Weights of a small image diffusion model: batches of 256, trained on aerial photos of the United States (SatlasPretrain).
Rows from block 8, named by matrix and row number. Rows with one number belong to one neuron. Each number is 128 + 32 x the weight over the matrix's rms, rounded and kept within 0 to 255. All counts start at 0. Numbers have three digits each.
# fc1: MLP up (model.blocks.8.mlp.fc1.weight, 480x160), inputs 0-26
# fc2: MLP down (model.blocks.8.mlp.fc2.weight, 160x480, transposed), outputs 0-26
fc1.215:111127080135121105121151133086172156122150182102142142126128113129136130121098125
fc1.216:104156098120163105091130148165160164093145090119103180090118153100113051122171156
fc1.217:156120057132135146082146108104099133144136143154088172128138141128130138136065088
fc1.218:123110148166085145127167220121095129100144120107140119115148058139122149119114143
fc1.219:157111075107121090106090146087091104095131103094107147184156123131163075146114157
fc1.220:104136143072135057121082140101081163123126095135162080128108077131119098132124151
fc1.221:113123123152065081167126113078079174101165077086115092066142135127123056153148128
fc1.222:178104109116152122126156089205147121167164081144140140152156141080101106145093066
fc1.223:149123155114150138116118102118115107141165085138111142084149102134119095082151152
fc1.224:095128163140110165130145159138139153136132105157158140135093153130133113107205127
fc1.225:143119107123141141126069130091145148134136186136145119145153138084105136132171146
fc1.226:108085113132187157144199241115156095078124086089173165106153097071157126091125120
fc1.227:133158179123202089095146146068080207159058073126070158180146159142085024102152109
fc1.228:103123124032117089127114086126090088123119163119135116134084169123160091108177121
fc1.229:154139158155087132140146104155145114168104066132168086154141092106156150111152097
fc1.230:141164156157127118078162249121126111183094134003130134150047112082162105125096154
fc1.231:171127064128109147127100107088174132134100168134130102094073158090109150134205083
fc1.232:167186054103002088085062149096116122090140103088114179112091095084107044155153027
fc1.233:159146128137113119122214123114132148112130076121112141108141122177155147114105130
fc1.234:078132064116136101153182159127152136136128094103136149131186069109056070072175113
fc1.235:167121150075136169061149083113084179134115128086194122154123188056142195073140111
fc1.236:067109160140133142090061132105101133141138120120137155106066114138107106135063093
fc1.237:170094084105165092126184085104114083153148147145064145123125190098071142165094102
fc1.238:099137134132131125110138114165127118138122120132162124098139109150134121132104160
fc1.239:139145109117100121127143112075103119122127070130120145123091130174137131129058132
fc1.240:082113161129116127144104116146092093151108159148090119168117105191120134147086120
fc1.241:082102088115093115171103140134077143157108086126165087138136106079143159155142155
fc1.242:121137118113094090081139118096151125153162106118121132122113135089141082157191144
fc1.243:102120099105112121121120145106126136128122126077172122137098120120091162124085112
fc1.244:144118163045104119076180169142099102194105100214099150122119083085129128121130098
fc1.245:135171137092158187093228119136094112065177102136116151131061153097140126151138058
fc1.246:166049156242185055068111214113132111100071096184111135111033122079088108222119193
fc1.247:156125136134082086073184174104124117135135086149160157128105128110198071127149150
fc1.248:105111119103142119102149149134140113119114090154113112122083115147172043152123052
fc1.249:142104143126158146047187143101126134103124106047151055137119158067101111076130171
fc1.250:106027183107077166193255111059163103185050067079024082114160127113142140044200000
fc1.251:124115115076154108122127120075071171126140147130192157137076162099140126100079096
fc1.252:133117117130128149108143162150143115072151144122159095161113149110088100164108123
fc1.253:107087088069106164170129136142100157188108127144153113171156106100164132079169108
fc1.254:145135104105104051150092155158165223150046111134093156164162071108152149134152208
fc1.255:083070121091162093143137145062112097085100129153136102112158173117090080074118121
fc1.256:152163127111121099141130185098155135149123105072142064134123146094175113160120134
fc1.257:141139204122075096113137107068103194118088113122112163154103116205166088108106087
fc1.258:081124150128059097183079124122150167078112116110140069124106146123158140154113096
fc1.259:121124085121121154092112179117102183223085053174161103102090044153146101167084143
fc1.260:182129150121137135120127115103166121111160157140146129100063130136126122130107147
fc1.261:121161090123121072130194108068078140134113144099153114049101194135144088021174202
fc1.262:088134123137113149163153103190101140111136106122123115160125126135094171125084108
fc1.263:135119118087108123103122125141143132114164119125161111134159151110131075138160142
fc1.264:194171076142120140150150119158139114101113113167124089157095143080115146120079066
fc1.265:072161111119143118161103140145108122168148098129121132165171155135136142102077101
fc1.266:095135105070084132205189141079084110255104110125149126124128181123127148057102162
fc1.267:124116124126155143119222173072090208076194139114172124168089122123119017067097089
fc1.268:152130088106116121111096109154096140120126088155131121163138116080131142142108106
fc1.269:076160139151137155121112135093152116166108084105129119066126036142143139083072115
fc1.270:092128168117126124133141124080128121113085158125084151172135163154137135138187146
fc1.271:188145188117121118109111111179137066126139089103130098087094137155119115108092170
fc1.272:072122133112155169154104126076164137116051141135070110128136080121110166147140099
fc1.273:153141148152128127119219102160140089118171125126079110133158168109062150146106147
fc1.274:200154184078173170155151123103117171103157125113128165119091154086100156111113078
fc1.275:125094117126087166099111105132105133093117084179096146107096075138095090156150055
fc1.276:116160143120096147095130162144135071145136149121181128149151155152047175182109110
fc1.277:165108075180128153144140147100136119144130104120084154184116147181071184117133101
fc1.278:092121046112122177140108106069069177229074100100158133115223109095143104106109123
fc1.279:137112125149173123113080108125137149133152093129164161030094114102135146120138067
fc1.280:049135161047082085124151106144133099093167143096071192099114111058165085119078109
fc1.281:091124087123136108125135137166124133139118062124133120188138122105128115130144135
fc1.282:111135130088146157111171115107030142128175171127153111148134118118127100153149104
fc1.283:167166085097098133142146189084000168100204119143212119110093134156159120109127135
fc1.284:208110130046127119167104164126107145086045150154120153086130104124202185146105142
fc1.285:081134192098126120135103097085113116137116117135121117146070136118158122156186126
fc1.286:117132143112112115095138116060161134099126121102176122077114158125141136104098104
fc1.287:087124193171082108076164132095114084113084130126111133160156092086123122150077129
fc1.288:086147114110128131119125165168101122120126083138147114176130132134123099120079069
fc1.289:168130141121116102116173145129151121100136151094192113110162126116128125121181086
fc1.290:193133092136124158167158104112119147124128115105084135130155125151095150101146106
fc1.291:152093142135126128179141116151143108093088170124097141110125184118127180111162070
fc1.292:153133155101148117127156111102147128154136156141109078101165149143141133129151135
fc1.293:098119085141138117090086145179171104193094072123195133127113135092084109115150115
fc1.294:046101111121119105173136137078156080167061125126116169149114108098053105075120135
fc1.295:091108140108104102129131126158169153112105144139131145108136166105110138139196178
fc1.296:164132125048148143093134222103180179216100063170116133156082112055136184140098179
fc1.297:127138107118121134092100148118120098133138104086166158120177159121108099107175086
fc1.298:147149092111102125125095116140192124137126109085105128126174133098126130138118145
fc1.299:089114063130085141134125151139159162099137158134169139177122158096135135091155134
fc1.300:206114127132122140139146126106080108134127181127119138084158110173140131135044191
fc1.301:098121139171135132119160147132140147170140138156136132131123114139118111066155124
fc1.302:109082113138095132101142091145151139156118121089168134118134167126174124098139150
fc1.303:087138125097101176105148114078080090178229129078145179096155131118135150024114115
fc1.304:142165116105105131136148115146120116121137109145161134142113119150154109112099120
fc1.305:136100173106152152145121127183119126147129186127068102073129135146144080096184098
fc1.306:105154113155114196172153132096153118054111159125107096168115046164089214113123117
fc1.307:141093127147082168127120143104166181110127135102143140084142101161113159134116148
fc1.308:140148193113116074125174130101053130220098097131126124133114175108121102129115088
fc1.309:100073131162131110056153212066141193040150017131138161187122148095095082143083079
fc1.310:161126144097122177129100137125160217080154124121165255167158118070127168149146133
fc1.311:143119090115117174130137186173126156144166104118159102127129127116121131101060160
fc1.312:150104140111102129094135085111106164105096099112132106164128104084137123132132112
fc1.313:129119159137119115124111110059131111131128165129138129083099122131123141138129164
fc1.314:131137169168222087175195106092104175122150109060162108151114134107094151104144151
fc1.315:194139144124128134132112129122107113122119083127144115095102117146152124108177117
fc1.316:131165122128107166141140145162111138083114129129106116089121127102144163081096121
fc1.317:103147145197119103074076070094158106182114055136106157124166225151144095182114129
fc1.318:093115119114114066161131103168149155182110110132112127132073134119159140112162136
fc1.319:184127138161110123096197141176090085143163127127202074116113172122089133019117151
fc1.320:122027145228101117086123078098100080065131158052097126148124139124148061131142101
fc1.321:091151182139074122136151156132117096079095173156128155187178081097148067106105139
fc1.322:156222125076152102085143131133111189088129111083082090119094096119145107132116069
fc1.323:188116111152164095126112138144123126177152117140187077152095093067112099106153169
fc1.324:193046192129136154090113140153108125113074091133174215231146153091099116111060073
fc1.325:187123123117086128131167134068156088143146164135139141140159125156121110122091164
fc1.326:109133141082097109090106142144141154158131109135145138080103147116153107120149124
fc1.327:168140166146158119156136106138134170103111146088103134071102147109099183153112108
fc1.328:132142149125135123138132126133145131135151080123121140085157128111131123139163174
fc1.329:148147109079150095102125134107125143130119082128126099187161184098148034181055133
fc1.330:085127117125122154134106100093131151131112087140184074119100190109092142134148083
fc1.331:179142101123135114135119095144134125110139169110160137163183124139134107087075106
fc1.332:061125210136113126143133134161133125115125092117139119157098137141095160145134159
fc1.333:085113193113114128132129099116145114144116149128133124111128145137145125139119134
fc1.334:149160118067122107157153090123177104161067128157108163084075064108108104148085089
fc1.335:113115169141181039128102145077153059087157041116120126132183135128150156107110115
fc1.336:125072089106162130136128129124150120090019113161153124156124114132161159135107153
fc1.337:085123202120090156186129136062105137150099126139166091141110160150128138153117050
fc1.338:119023149174093166139171156081122085058114132062098189083122145096089122176120124
fc1.339:107121146156132105137118117107154165138101131127158139079107145168154123122092173
fc1.340:114118118150082135129134131150104155103086095119152135179171157131111182121160157
fc1.341:128100115130138129173148136104111152100073121110180087148129120155085077162158114
fc1.342:115125112152145152131120133150131139145144145104137125116146121123128132111091124
fc1.343:117120158122143120134125129148144143104124153126143112062160123132099153138219159
fc1.344:162136138120075120115145113129107104142144117126166115113153138151107166113126156
fc1.345:116116105129128085106118132165123091124123113120114110218169121143102139125160166
fc1.346:128139135078122118061133132147126122038098131122096170134108130107132113171106141
fc1.347:124082080129082143141135124156155060107103108152147153156088093165138099215128120
fc1.348:107107160169129147134110037121117197082154063189112119163145160118124141147139147
fc1.349:113129122045148071138150151112098078160095113088128139107127135188147096109128128
fc1.350:181135087087134126172147093131051114140149123147097126145143084121143147145060125
fc1.351:105106146139152098176116139111101135095130093154167119119149077120156136116098142
fc1.352:119140146125173178180128108084115154158112122126156147133114117122120146128111099
fc1.353:133113086112142105107118129092123168115138135141127133052216107111127137148059082
fc1.354:124127117114098059120147095116105124069129112084150157121121096076159135131128171
fc1.355:178121147137073169119112150133157124121101147175112073205170119127100136142184100
fc1.356:156173236045052153107144151175196045072124154091083119124046160143064126155117137
fc1.357:043143149157177165140122158122157128112098106135077142181133131118099166164160086
fc1.358:111112086109113106085040087160123149123110103153179124101125174127029103137099120
fc1.359:117157122135103076159171142129122102110139128118168177141157097134153053113135144
fc1.360:192136142124094109137144104136164136147130138158122124085105133161115151128164150
fc1.361:100087121201125147070170183112146161089113119114098056121127084101131128158100121
fc1.362:146138082118097135140175135128132173123147101137179127081210146090116130128190104
fc1.363:057131127071064100118124117087068117204141113194150119139123134156210087087124159
fc1.364:148162185121168105098181128150102136113159152171166131142166140142148134096088180
fc1.365:117083159139124174160122125115144122111088149152175119157185151110061120168150120
fc1.366:147157163091081071151166134112127158204082131102139152102116145160113088122145126
fc1.367:134144157090141139095175132116120123062125093148118128122124152157160099144137128
fc1.368:115122111112103131220112166141105063116146095218105078159093125101171159094155158
fc1.369:114110113119163121121209177120098200080159086105120161084096122121115070021180150
fc1.370:039142077128115125123147121112162225130119113090131146126148098100108136132151141
fc1.371:102178111110130107077115156111155147072121197121183131115118154184125118116084135
fc1.372:079145147047136094145125062125063087145154149114108091146126101120138059063151133
fc1.373:194141124129102092106141139144144149148086108126083134098112104162163151139077112
fc1.374:060136198121098132142127127186140134127150116134165127077064121141124141122068154
fc1.375:166116138034153062195113144101083145088142096125097138115143104144114156074129121
fc1.376:139097127099068099114144142115108084140140103102148138132109123124181159094143211
fc1.377:063144108131100141173140112180132130122133131111161144142133100133125144116090119
fc1.378:086124112100122114125150122119098126132140168121118106145057134140133128135129106
fc1.379:117098096119108122140087132136123168162143126162126155089162171091126159135154115
fc1.380:090044130105089104164120141166121108163159134117149131128137131108107172110131106
fc1.381:115149143121135117117127148132119141090128196105069126140151136124158191124090075
fc1.382:195129177115110064105086137114127166115078144109104137145165124135156156111179160
fc1.383:074139113149148117187139121128217152168133083109140159142090085078135135127128132
fc1.384:096093100097112090115111151133107121129120112094103147066168124100179113126111100
fc1.385:162150158136080141070113194127119117071101093108091156151115116103161076097095105
fc1.386:077111161089116186176144106112131139165098124130118138076112179114139119158122130
fc1.387:108148095101112140129120137119161154123128076143154082156124125067112132126117082
fc1.388:138119108105146117138124139157169141122136143135135117129190139131116148143146153
fc1.389:087107149139115073072139140148132130130095121174156146121122131127158179103105118
fc1.390:141119136099091184153070139134110154087106089125153120153158107106094135211145127
fc1.391:062110143116119147125086088139117129139121070152085119117108118127156138140073193
fc1.392:149107186111115167146126138153125093204060176144059022085177121122154139123172125
fc1.393:135141152111153117133111114116155134129148160137153097086157111120149112129098146
fc1.394:069103133123146111112147120083091110125097137129113122163152139129153148130114077
fc1.395:151068064106078184145076159121028146113122133114099220062058197150131158120160051
fc1.396:135136140009109188135190197129105110064102125092139104161101020128129160054163136
fc1.397:120159050138069101191134099101125095105086071131198107162102123186089102179089154
fc1.398:096111111135095112105093183138162097108123153031182117108170149146187084089112160
fc1.399:133171115128135119103113118149144189122087066119156146152211111052041126119212168
fc1.400:075125080079172095139103145164104138166128112131111115167125171144074122121058134
fc1.401:099159182171066128120125085111129116171114092137070159090159116148121108106162078
fc1.402:182117168086125108070107109172159067156148162108124112131087093138095069151122115
fc1.403:166140058140093109123171120117183103138153109146139143151128120081132145139162149
fc1.404:155134179144133143147144124131109107132133156142131125131127117100110149133117087
fc1.405:101129141057057160107125121155159164130141171118199116120115106131139173135080128
fc1.406:088166135119105100115162129068142129179138121154133136166151030093130078086082200
fc1.407:166142183165113122160170119147101100201130162129111078107111219089094074102156124
fc2.215:129116155136117103136149088104091117104154111159107131099135136128123131142137129
fc2.216:177138110120220194123200179166117094119084143121090133104169126129151152164087112
fc2.217:158111133134103062115152049144151126056096118090122108079120142141146059153159163
fc2.218:097118142052083118165097187149093159119080156198131128141129160135092164173105099
fc2.219:107143151158122145122136120121173135141081130147129135108120091107134137157163137
fc2.220:161094148131177068103137143094174154166148107130113102139126118084136196135158092
fc2.221:135156152109140139102144124105138136171120129130139133137118161131134170129108097
fc2.222:101110119173123100127150040189095148093102129100093130136077106109132118137133160
fc2.223:139139066110145084133177083100100124077121159124157130168124144131120126175099118
fc2.224:135131092106128125195085135112111162119143155103115108100211184125120109119082099
fc2.225:154126164139104123150160134095110106106117073145145154088145134066150144135096096
fc2.226:124165079153169137040086129126185142147158142127140134105142140151120187092108123
fc2.227:161170093107173070130154139128136104128183162146151121119071102106153197117116154
fc2.228:142101098185119126075147118112105101152098136150163117128125152102110134167122138
fc2.229:125129132082152138117130100155082094117153140108113105095103094127122123175134153
fc2.230:102130127091129098134175179156054093153114127255103125141154111120098134178121122
fc2.231:081162117141138092094130110090115112122202078105077146154121130154097102130083127
fc2.232:124254092172151071255076255177160108086067093047197148102121000109182121141136062
fc2.233:093122124145138103155084089103170147160093162144099137124126117188113102137111136
fc2.234:138133138126149127138138171173074155146123098133101113132086068079197144121123140
fc2.235:147131154178092164203126119129139195118120107162124124118161131104093075185093189
fc2.236:181117062121136076129154104106158162100115130144153089097220121153119093129163156
fc2.237:126072133150135068097155077112133106120073113075124104176117180127101030057163159
fc2.238:139133118138112087124153100157134153097111135120070140146099091233097092117153104
fc2.239:145116120138131113141117091069164135113097187131117136105170115197117138113179117
fc2.240:167138058155118094146161099165173128133094072099125103098101119209096137120152104
fc2.241:143097123123148114136137135154207123112081154119086122144140120049085116100101098
fc2.242:122122134121112124185090123118097105109131134133114113128115101106103125113105104
fc2.243:151132181141123147145147166076176156142145144170093104097154114167128087158132126
fc2.244:084195089155096088147087097166122142097179111151168104120138161125159115098128185
fc2.245:150159157168071150142085154154122148113113162064134134090138139185190079151066150
fc2.246:224000147169154201191219163100124171140175140155045136114079070165119033071134255
fc2.247:140149100108115134157150167115089098133091124153104120105129154160078122132094103
fc2.248:139133143129114126156123167146125104101139135105166132140145123136140162102110183
fc2.249:096137127077168111184165085116107151135160152240162136117123085190095118147131151
fc2.250:057091126093160141021102159211193158128156102070058143153221206071203201168221000
fc2.251:132135174181147097130134086115179150108143110101126126143150138144144114116165144
fc2.252:136121124137135139157093151148084134131147108106123132123124193146160143070161141
fc2.253:100144121129141101186128183114144152101147138129166106119140104122120151194139155
fc2.254:105153115130157234093066169170170164104149100164128121093083100164080138138129106
fc2.255:125105103205134091091125082104178129169092151055132136122101162110148124074138149
fc2.256:083141155114129113118109137114105107110164137181125111152134144111113137131133130
fc2.257:071161070109144115166108149072114102142176147143159123105115098175150212160144135
fc2.258:189117113120051147150139113135113140116096102150114112147101169133150068187158155
fc2.259:171137147112070154117115156142158114096162132091137105137181112141087108136105127
fc2.260:093128116139141114165140082103080177133135119109126095104193093156147103141123117
fc2.261:137200103114140105216179213220095162074166088107139123081150102106130088114158248
fc2.262:173147111103150140115106120173205114146091182133099129076127099178144103129176114
fc2.263:159127112148144136156131134143088158167115099126140147146066147131149131130125134
fc2.264:103148142183093085140115140133144103123137140110070123076118134153087101095141111
fc2.265:171119156169089100132216118165125194088119176167080115117075132127146090150152161
fc2.266:128115147120131147101140149134167106044123120090129140158128116144108097210151104
fc2.267:145118156032230140031255075162125027076174189121167130255092137100037153127136120
fc2.268:112142149156123126135158073171193120139073119094124124096139111125103092162161153
fc2.269:149143156114085114095121193116095132130045113136147123095146081135138154122124156
fc2.270:139158082198099142116141068105116095093140136141097159088088163158125095113105092
fc2.271:117149107138135118106099113155110111136122093103146151117189136136150190078159063
fc2.272:176163122113109145184162111081118121155083133122125132157133125142151122084131155
fc2.273:100102081089109145155144087158126123122115123132148120114087103105164079150111116
fc2.274:124138123173155076171109149070120161142111056175142138153083169171143083154117066
fc2.275:137151130120098125167107142124122084110161120072119132100147101151171165121100139
fc2.276:163153096152170136110152135160143122089139166182107140127107127118180073132121135
fc2.277:120085176094142160130124112106126125120124151118130117115140149144119093135117154
fc2.278:197084205064137170131110085126146141132137112122052122162146087116083156065135126
fc2.279:097133102170111093139163071136146105094141118141084145139147137136129066106129140
fc2.280:160130110133067168114124111157049110151113141142219110102123186128120161225178137
fc2.281:143143138155150121143096120158151131130117162140102134068130110112114134119116109
fc2.282:113093182144140129149091153132123060146134069128054148096102107158146124109117150
fc2.283:100099177119163136136112173120149117104170088048104133145142136123139167126146113
fc2.284:101122122159150161099100186107113102155145162078185106127154076116099063096137167
fc2.285:159136057158145126115162084106149110123143117123100144104152107124134116133056129
fc2.286:105116123147113113137128128062142141149134146145131098150135133155123124167131138
fc2.287:104178071118149172153175148089134121146137122131118141133075122100108140164175170
fc2.288:185126110184119115108118151174179063122120145116104124040111115152130123156138138
fc2.289:120124088140115119133123161116148123152178108158107136161093117179115119131089136
fc2.290:110097164125124127088100103076147141140116135131113129086069102147129118127115101
fc2.291:131121157137151149112135121127107114207126065145144129124121163113118104120119122
fc2.292:111136108151111138124158083120078129134172095133124125176078129127143119110095132
fc2.293:173123193149134104072143108154098112128190154148095129143125175133160162050137159
fc2.294:147189082065121113110179123122104127069089215092170143107112164122155137171120122
fc2.295:118128124164105133137115070145159162133134089095124138121133191135094102077104113
fc2.296:163157157188107136111170181111076181081146141081145115150126070133149094117078150
fc2.297:136135128138114117131133144111118150108113124163099126170135132147135153101113146
fc2.298:097147132171130140148135121127098114131145144149132126116095141151105128137126108
fc2.299:129135147137157146082132167133089185116151127121133130074158174134108123120113118
fc2.300:094140084180151087107136106110166035079141098105069116124097138177104084126146079
fc2.301:094092123084111114153145169137084071211078116102175130139104102081144205178128125
fc2.302:143140159107131163154168053159123141119103080156132137171114156145126156103094131
fc2.303:148054163137109098165143077097166144098118142134100125149122150127143138154157134
fc2.304:099148100161130137158139118140128134207148099116130135105121097171158134185133144
fc2.305:104074130184119120168108153179094089104154110095182124137143168141148177146105132
fc2.306:127124165104153100149165123125155119174093128095144136159140071142137109117136133
fc2.307:095127136100107102110124187105088133109141131155136129166170137195133142146099114
fc2.308:098171122157120080140156141109100082056155158149152143116089077167121131150087150
fc2.309:069000172192171102210102177132209000115199038161162121176188049195123144075121073
fc2.310:151099146062119171158124113140111150072132133162137140143101134255099173176133160
fc2.311:127097161173150109132164180149163157109140178145126139135121123150115105155173079
fc2.312:121140102128162139140117097135215178158110134136147106112132096120130145134099155
fc2.313:135144075139123113135167070082124105120125112132083132149141075157144096124126086
fc2.314:204101152116163112116081169126144128210096069199159129131125134132162092112123140
fc2.315:118137108126123105137126119123155142126142167125084105158163091169114131178088119
fc2.316:150111118129109129141146120142141154159103165098120134131150110141099132165145095
fc2.317:159123114072171144138137063138073178130112122091135144134145149103084184095140110
fc2.318:115149151142094187167054111094138163056151133128075120077159109114084101120093130
fc2.319:255169172105021183150185208092109194019063070133191136158130020128160083107142157
fc2.320:125101115026117138128146093123121116174091148209111104128117255078042130200156096
fc2.321:108183085111103134250053186142138101176146125112160107083087083127133213122138072
fc2.322:157211142189142125135131114131067143235153132238069121088115170155128132092125144
fc2.323:103163151184156116147086140160144162125154114108153106145132103157139124129081092
fc2.324:200073145149079219108139203095181131093145107034206127201125098103147092108088044
fc2.325:106125095172139115138119101095082116098131108124094152083084138136150126147120099
fc2.326:143121138171121148139170177142147145087126101075143108145135177162117143162138129
fc2.327:107141148141104134087134139160098165153167153170126143205149139133118141065155105
fc2.328:114101113137085103131136095111109159132130157125114125168130123114134131130099090
fc2.329:107166181160128118155120138118095146158152068151151130143087196116142179118169157
fc2.330:156130147135130103113154092101089166121145169123134140186165147119138108110125160
fc2.331:099150158170116116131094108141130138133168114146106094116120119148116121104151132
fc2.332:161152075146178128127153145141095145137113213133066122099158138149122075089112090
fc2.333:125109105132098099138150079133111118105172109108148126158094115172105103137144117
fc2.334:062132096192129086137128094137111099106144136114139097146094114121118149165149113
fc2.335:136165158121141093105152105119095098132127155085092136120103155111121106135162135
fc2.336:118124160112107142178177150120135100059192128057133102109135169123182131076124118
fc2.337:129105077107093109155117160090140082142104092098147118138170121160109127148176190
fc2.338:112113102055125170120084169133131074123114169229114124117124181166148067104144113
fc2.339:152142112117087138137113126096146125146134114146128129187154155194106129097120077
fc2.340:122160094124133137152063115161187129168087173139147133071120149174126079096085116
fc2.341:151152189148048143174136101134190073154122147137065112075128169170125141133123111
fc2.342:132124127097127138113129118139121128114165156172080121118105163136127116125160154
fc2.343:131147118137107100116117146125141190127098101129115131226110103148128100115000092
fc2.344:088105115167156125115132129176145133070173127120128111155111085104116074132142097
fc2.345:140154106176142111099158082159142144110156110128095114086104116147129104082123100
fc2.346:134145139176148210150131115133124124121098123107100125141122118113130122142117134
fc2.347:121160142149148161098089104181091064147184172111147138110127043160138112115111077
fc2.348:123122135110150125110133044181093148142068126072189128140129145085097132166178133
fc2.349:099140116162160169112146117161094107130164156153158136120146173088152165185129131
fc2.350:087111157181137107091174092115134103079146145135085127121112097135145069132167108
fc2.351:123109169134125084109123144135146150055152098098117107153147137127078078118151124
fc2.352:113095071087108095178114143067158084145101138165118100163139127119131117174149110
fc2.353:122131148172099142150140095079125181132107116099125117149090127165112103068182143
fc2.354:105146157113101169176108065114130110206126161142104122118121116125141108084120093
fc2.355:079140095121163138134165156174112118104134101114175113059084125105138115152085169
fc2.356:100195080179134119129138157127097134116163136108215111141124182133167127173131125
fc2.357:200129103107157103088146126152111100162117215125140121112076092146125133121167169
fc2.358:140126171160161097076127096176149193083152134096112130159159135093154138119132110
fc2.359:077157144096111141186057135097108117163130120150150111099057111074095140130067126
fc2.360:090120143187131167110127059112074053086191097148135136158154148102154053172116095
fc2.361:126106120106117124101173141116137064141155163127080094167130096126149135053173123
fc2.362:123098150133116122157092107113124193104122135102111119142102112102123117161083145
fc2.363:162037110069114160121096115110157135092065067160158122132137116086087172165129156
fc2.364:110151132107154127208100128154120133126111081103118118135102110158121116135159131
fc2.365:167171109165105114147120082108108191119151110123078120144072121086152105104084123
fc2.366:129129110136096168107063132141161136094148121157154134115145133120138145130104123
fc2.367:122140132150171130152102140105130173186104133081128125175174114153119166120108123
fc2.368:085137130129130120017126122096082052255117129120126095134131136114033072183121156
fc2.369:134134140081144153158189088074162186132143166119111133068106099088066136088167167
fc2.370:129138107128124203059133144093115179144141134174128129123092139124137105096098120
fc2.371:159151138178088239172045149098095150148106071127111136070176188134113090146164148
fc2.372:181121149191132087098131054124136110101068178101136133151144107141118207159135166
fc2.373:132112165148073158155138113167160093087137112153173117102169136191089083106139129
fc2.374:163158061199138107115137104171127080104165143136069132136124131172144078130173090
fc2.375:158113132199193107109122138121169121176065106215123105090129103121175041158093154
fc2.376:088164131137134120152110152144140125140123127161096118116110161152141112122134108
fc2.377:172140133109109144101099131178140143106119107134132121105155104150127124130174121
fc2.378:173145110153170092060120143117177082124140100132063108087165113156135135114106115
fc2.379:123101114116135106144159152099142143094072140087150125123141146121131108165104108
fc2.380:144108037168123135073055166106058126099079122158129128133154149143146099087163124
fc2.381:113122132146105136157155206104120179105136126175097131090103163173095087082120180
fc2.382:116159095171140130090079126117134196140173120165170095119151122105101074107096139
fc2.383:137208123105126197096155150150104135127118115148131120113169083127088136173118107
fc2.384:133107090126096101145125150124134123118111119161127121129126116145094109069111142
fc2.385:121118138056132097037163218071104105192163146175097130184133138131097184108161151
fc2.386:138151113155105126078121087128144123077133054073111136146123133148123166111133109
fc2.387:152123150145105152156143124160100170153137174104136131128130150102130138135127151
fc2.388:113143145181097136117134111147078170153123130134058140144057156138125097141120095
fc2.389:181129122148141110184077170100103120157115113145129111124108144115159100079150155
fc2.390:096176117161167037093136123126116127137186165119171126129131120076131152069132104
fc2.391:151133113153139100137154040130124152090108172114132114090159119117133106134174107
fc2.392:091061069159120150201166177108116108124172057089132124127127164105109177140131149
fc2.393:140126131162112109144154116107113143124136099130117149167112135109105141157155116
fc2.394:147125147199079116123150073113129083134153117144137114113109172122126117122150144
fc2.395:139181049135117168145066168107099128098119147126139137102111101127177110199187066
fc2.396:125147113233153189045211130133123177213152154203121138137149065134100078099147116
fc2.397:184181207117107130085094090101176127142143186128069149118144112153134135128139077
fc2.398:129108155069085146134083178140124092163179100236149120145114155117127104139157072
fc2.399:115149119131110103141104087113152208133211131123117093125073091096131114129081087
fc2.400:126103111155151089139130131192135136071096152106089132103098141142161127107166124
fc2.401:137126094071192119179130105131049160130164127109102154136105093159121163193142134
fc2.402:079147124176139120160145126171143097105143115122155107147139085120128171198154129
fc2.403:105130133146147109123114082124078140111142169105076135113088104112108059129119090
fc2.404:111144072159116098097134107092124085072168113143097134111093144159122122152143138
fc2.405:135146171189086205131096195135096115200092109198129104126091115178078066110155156
fc2.406:120174081148097175156114166104084122089125118097135150090123085105145140119146067
fc2.407:103132098106168120158105082118169101149179113131147122131077138116137165147139092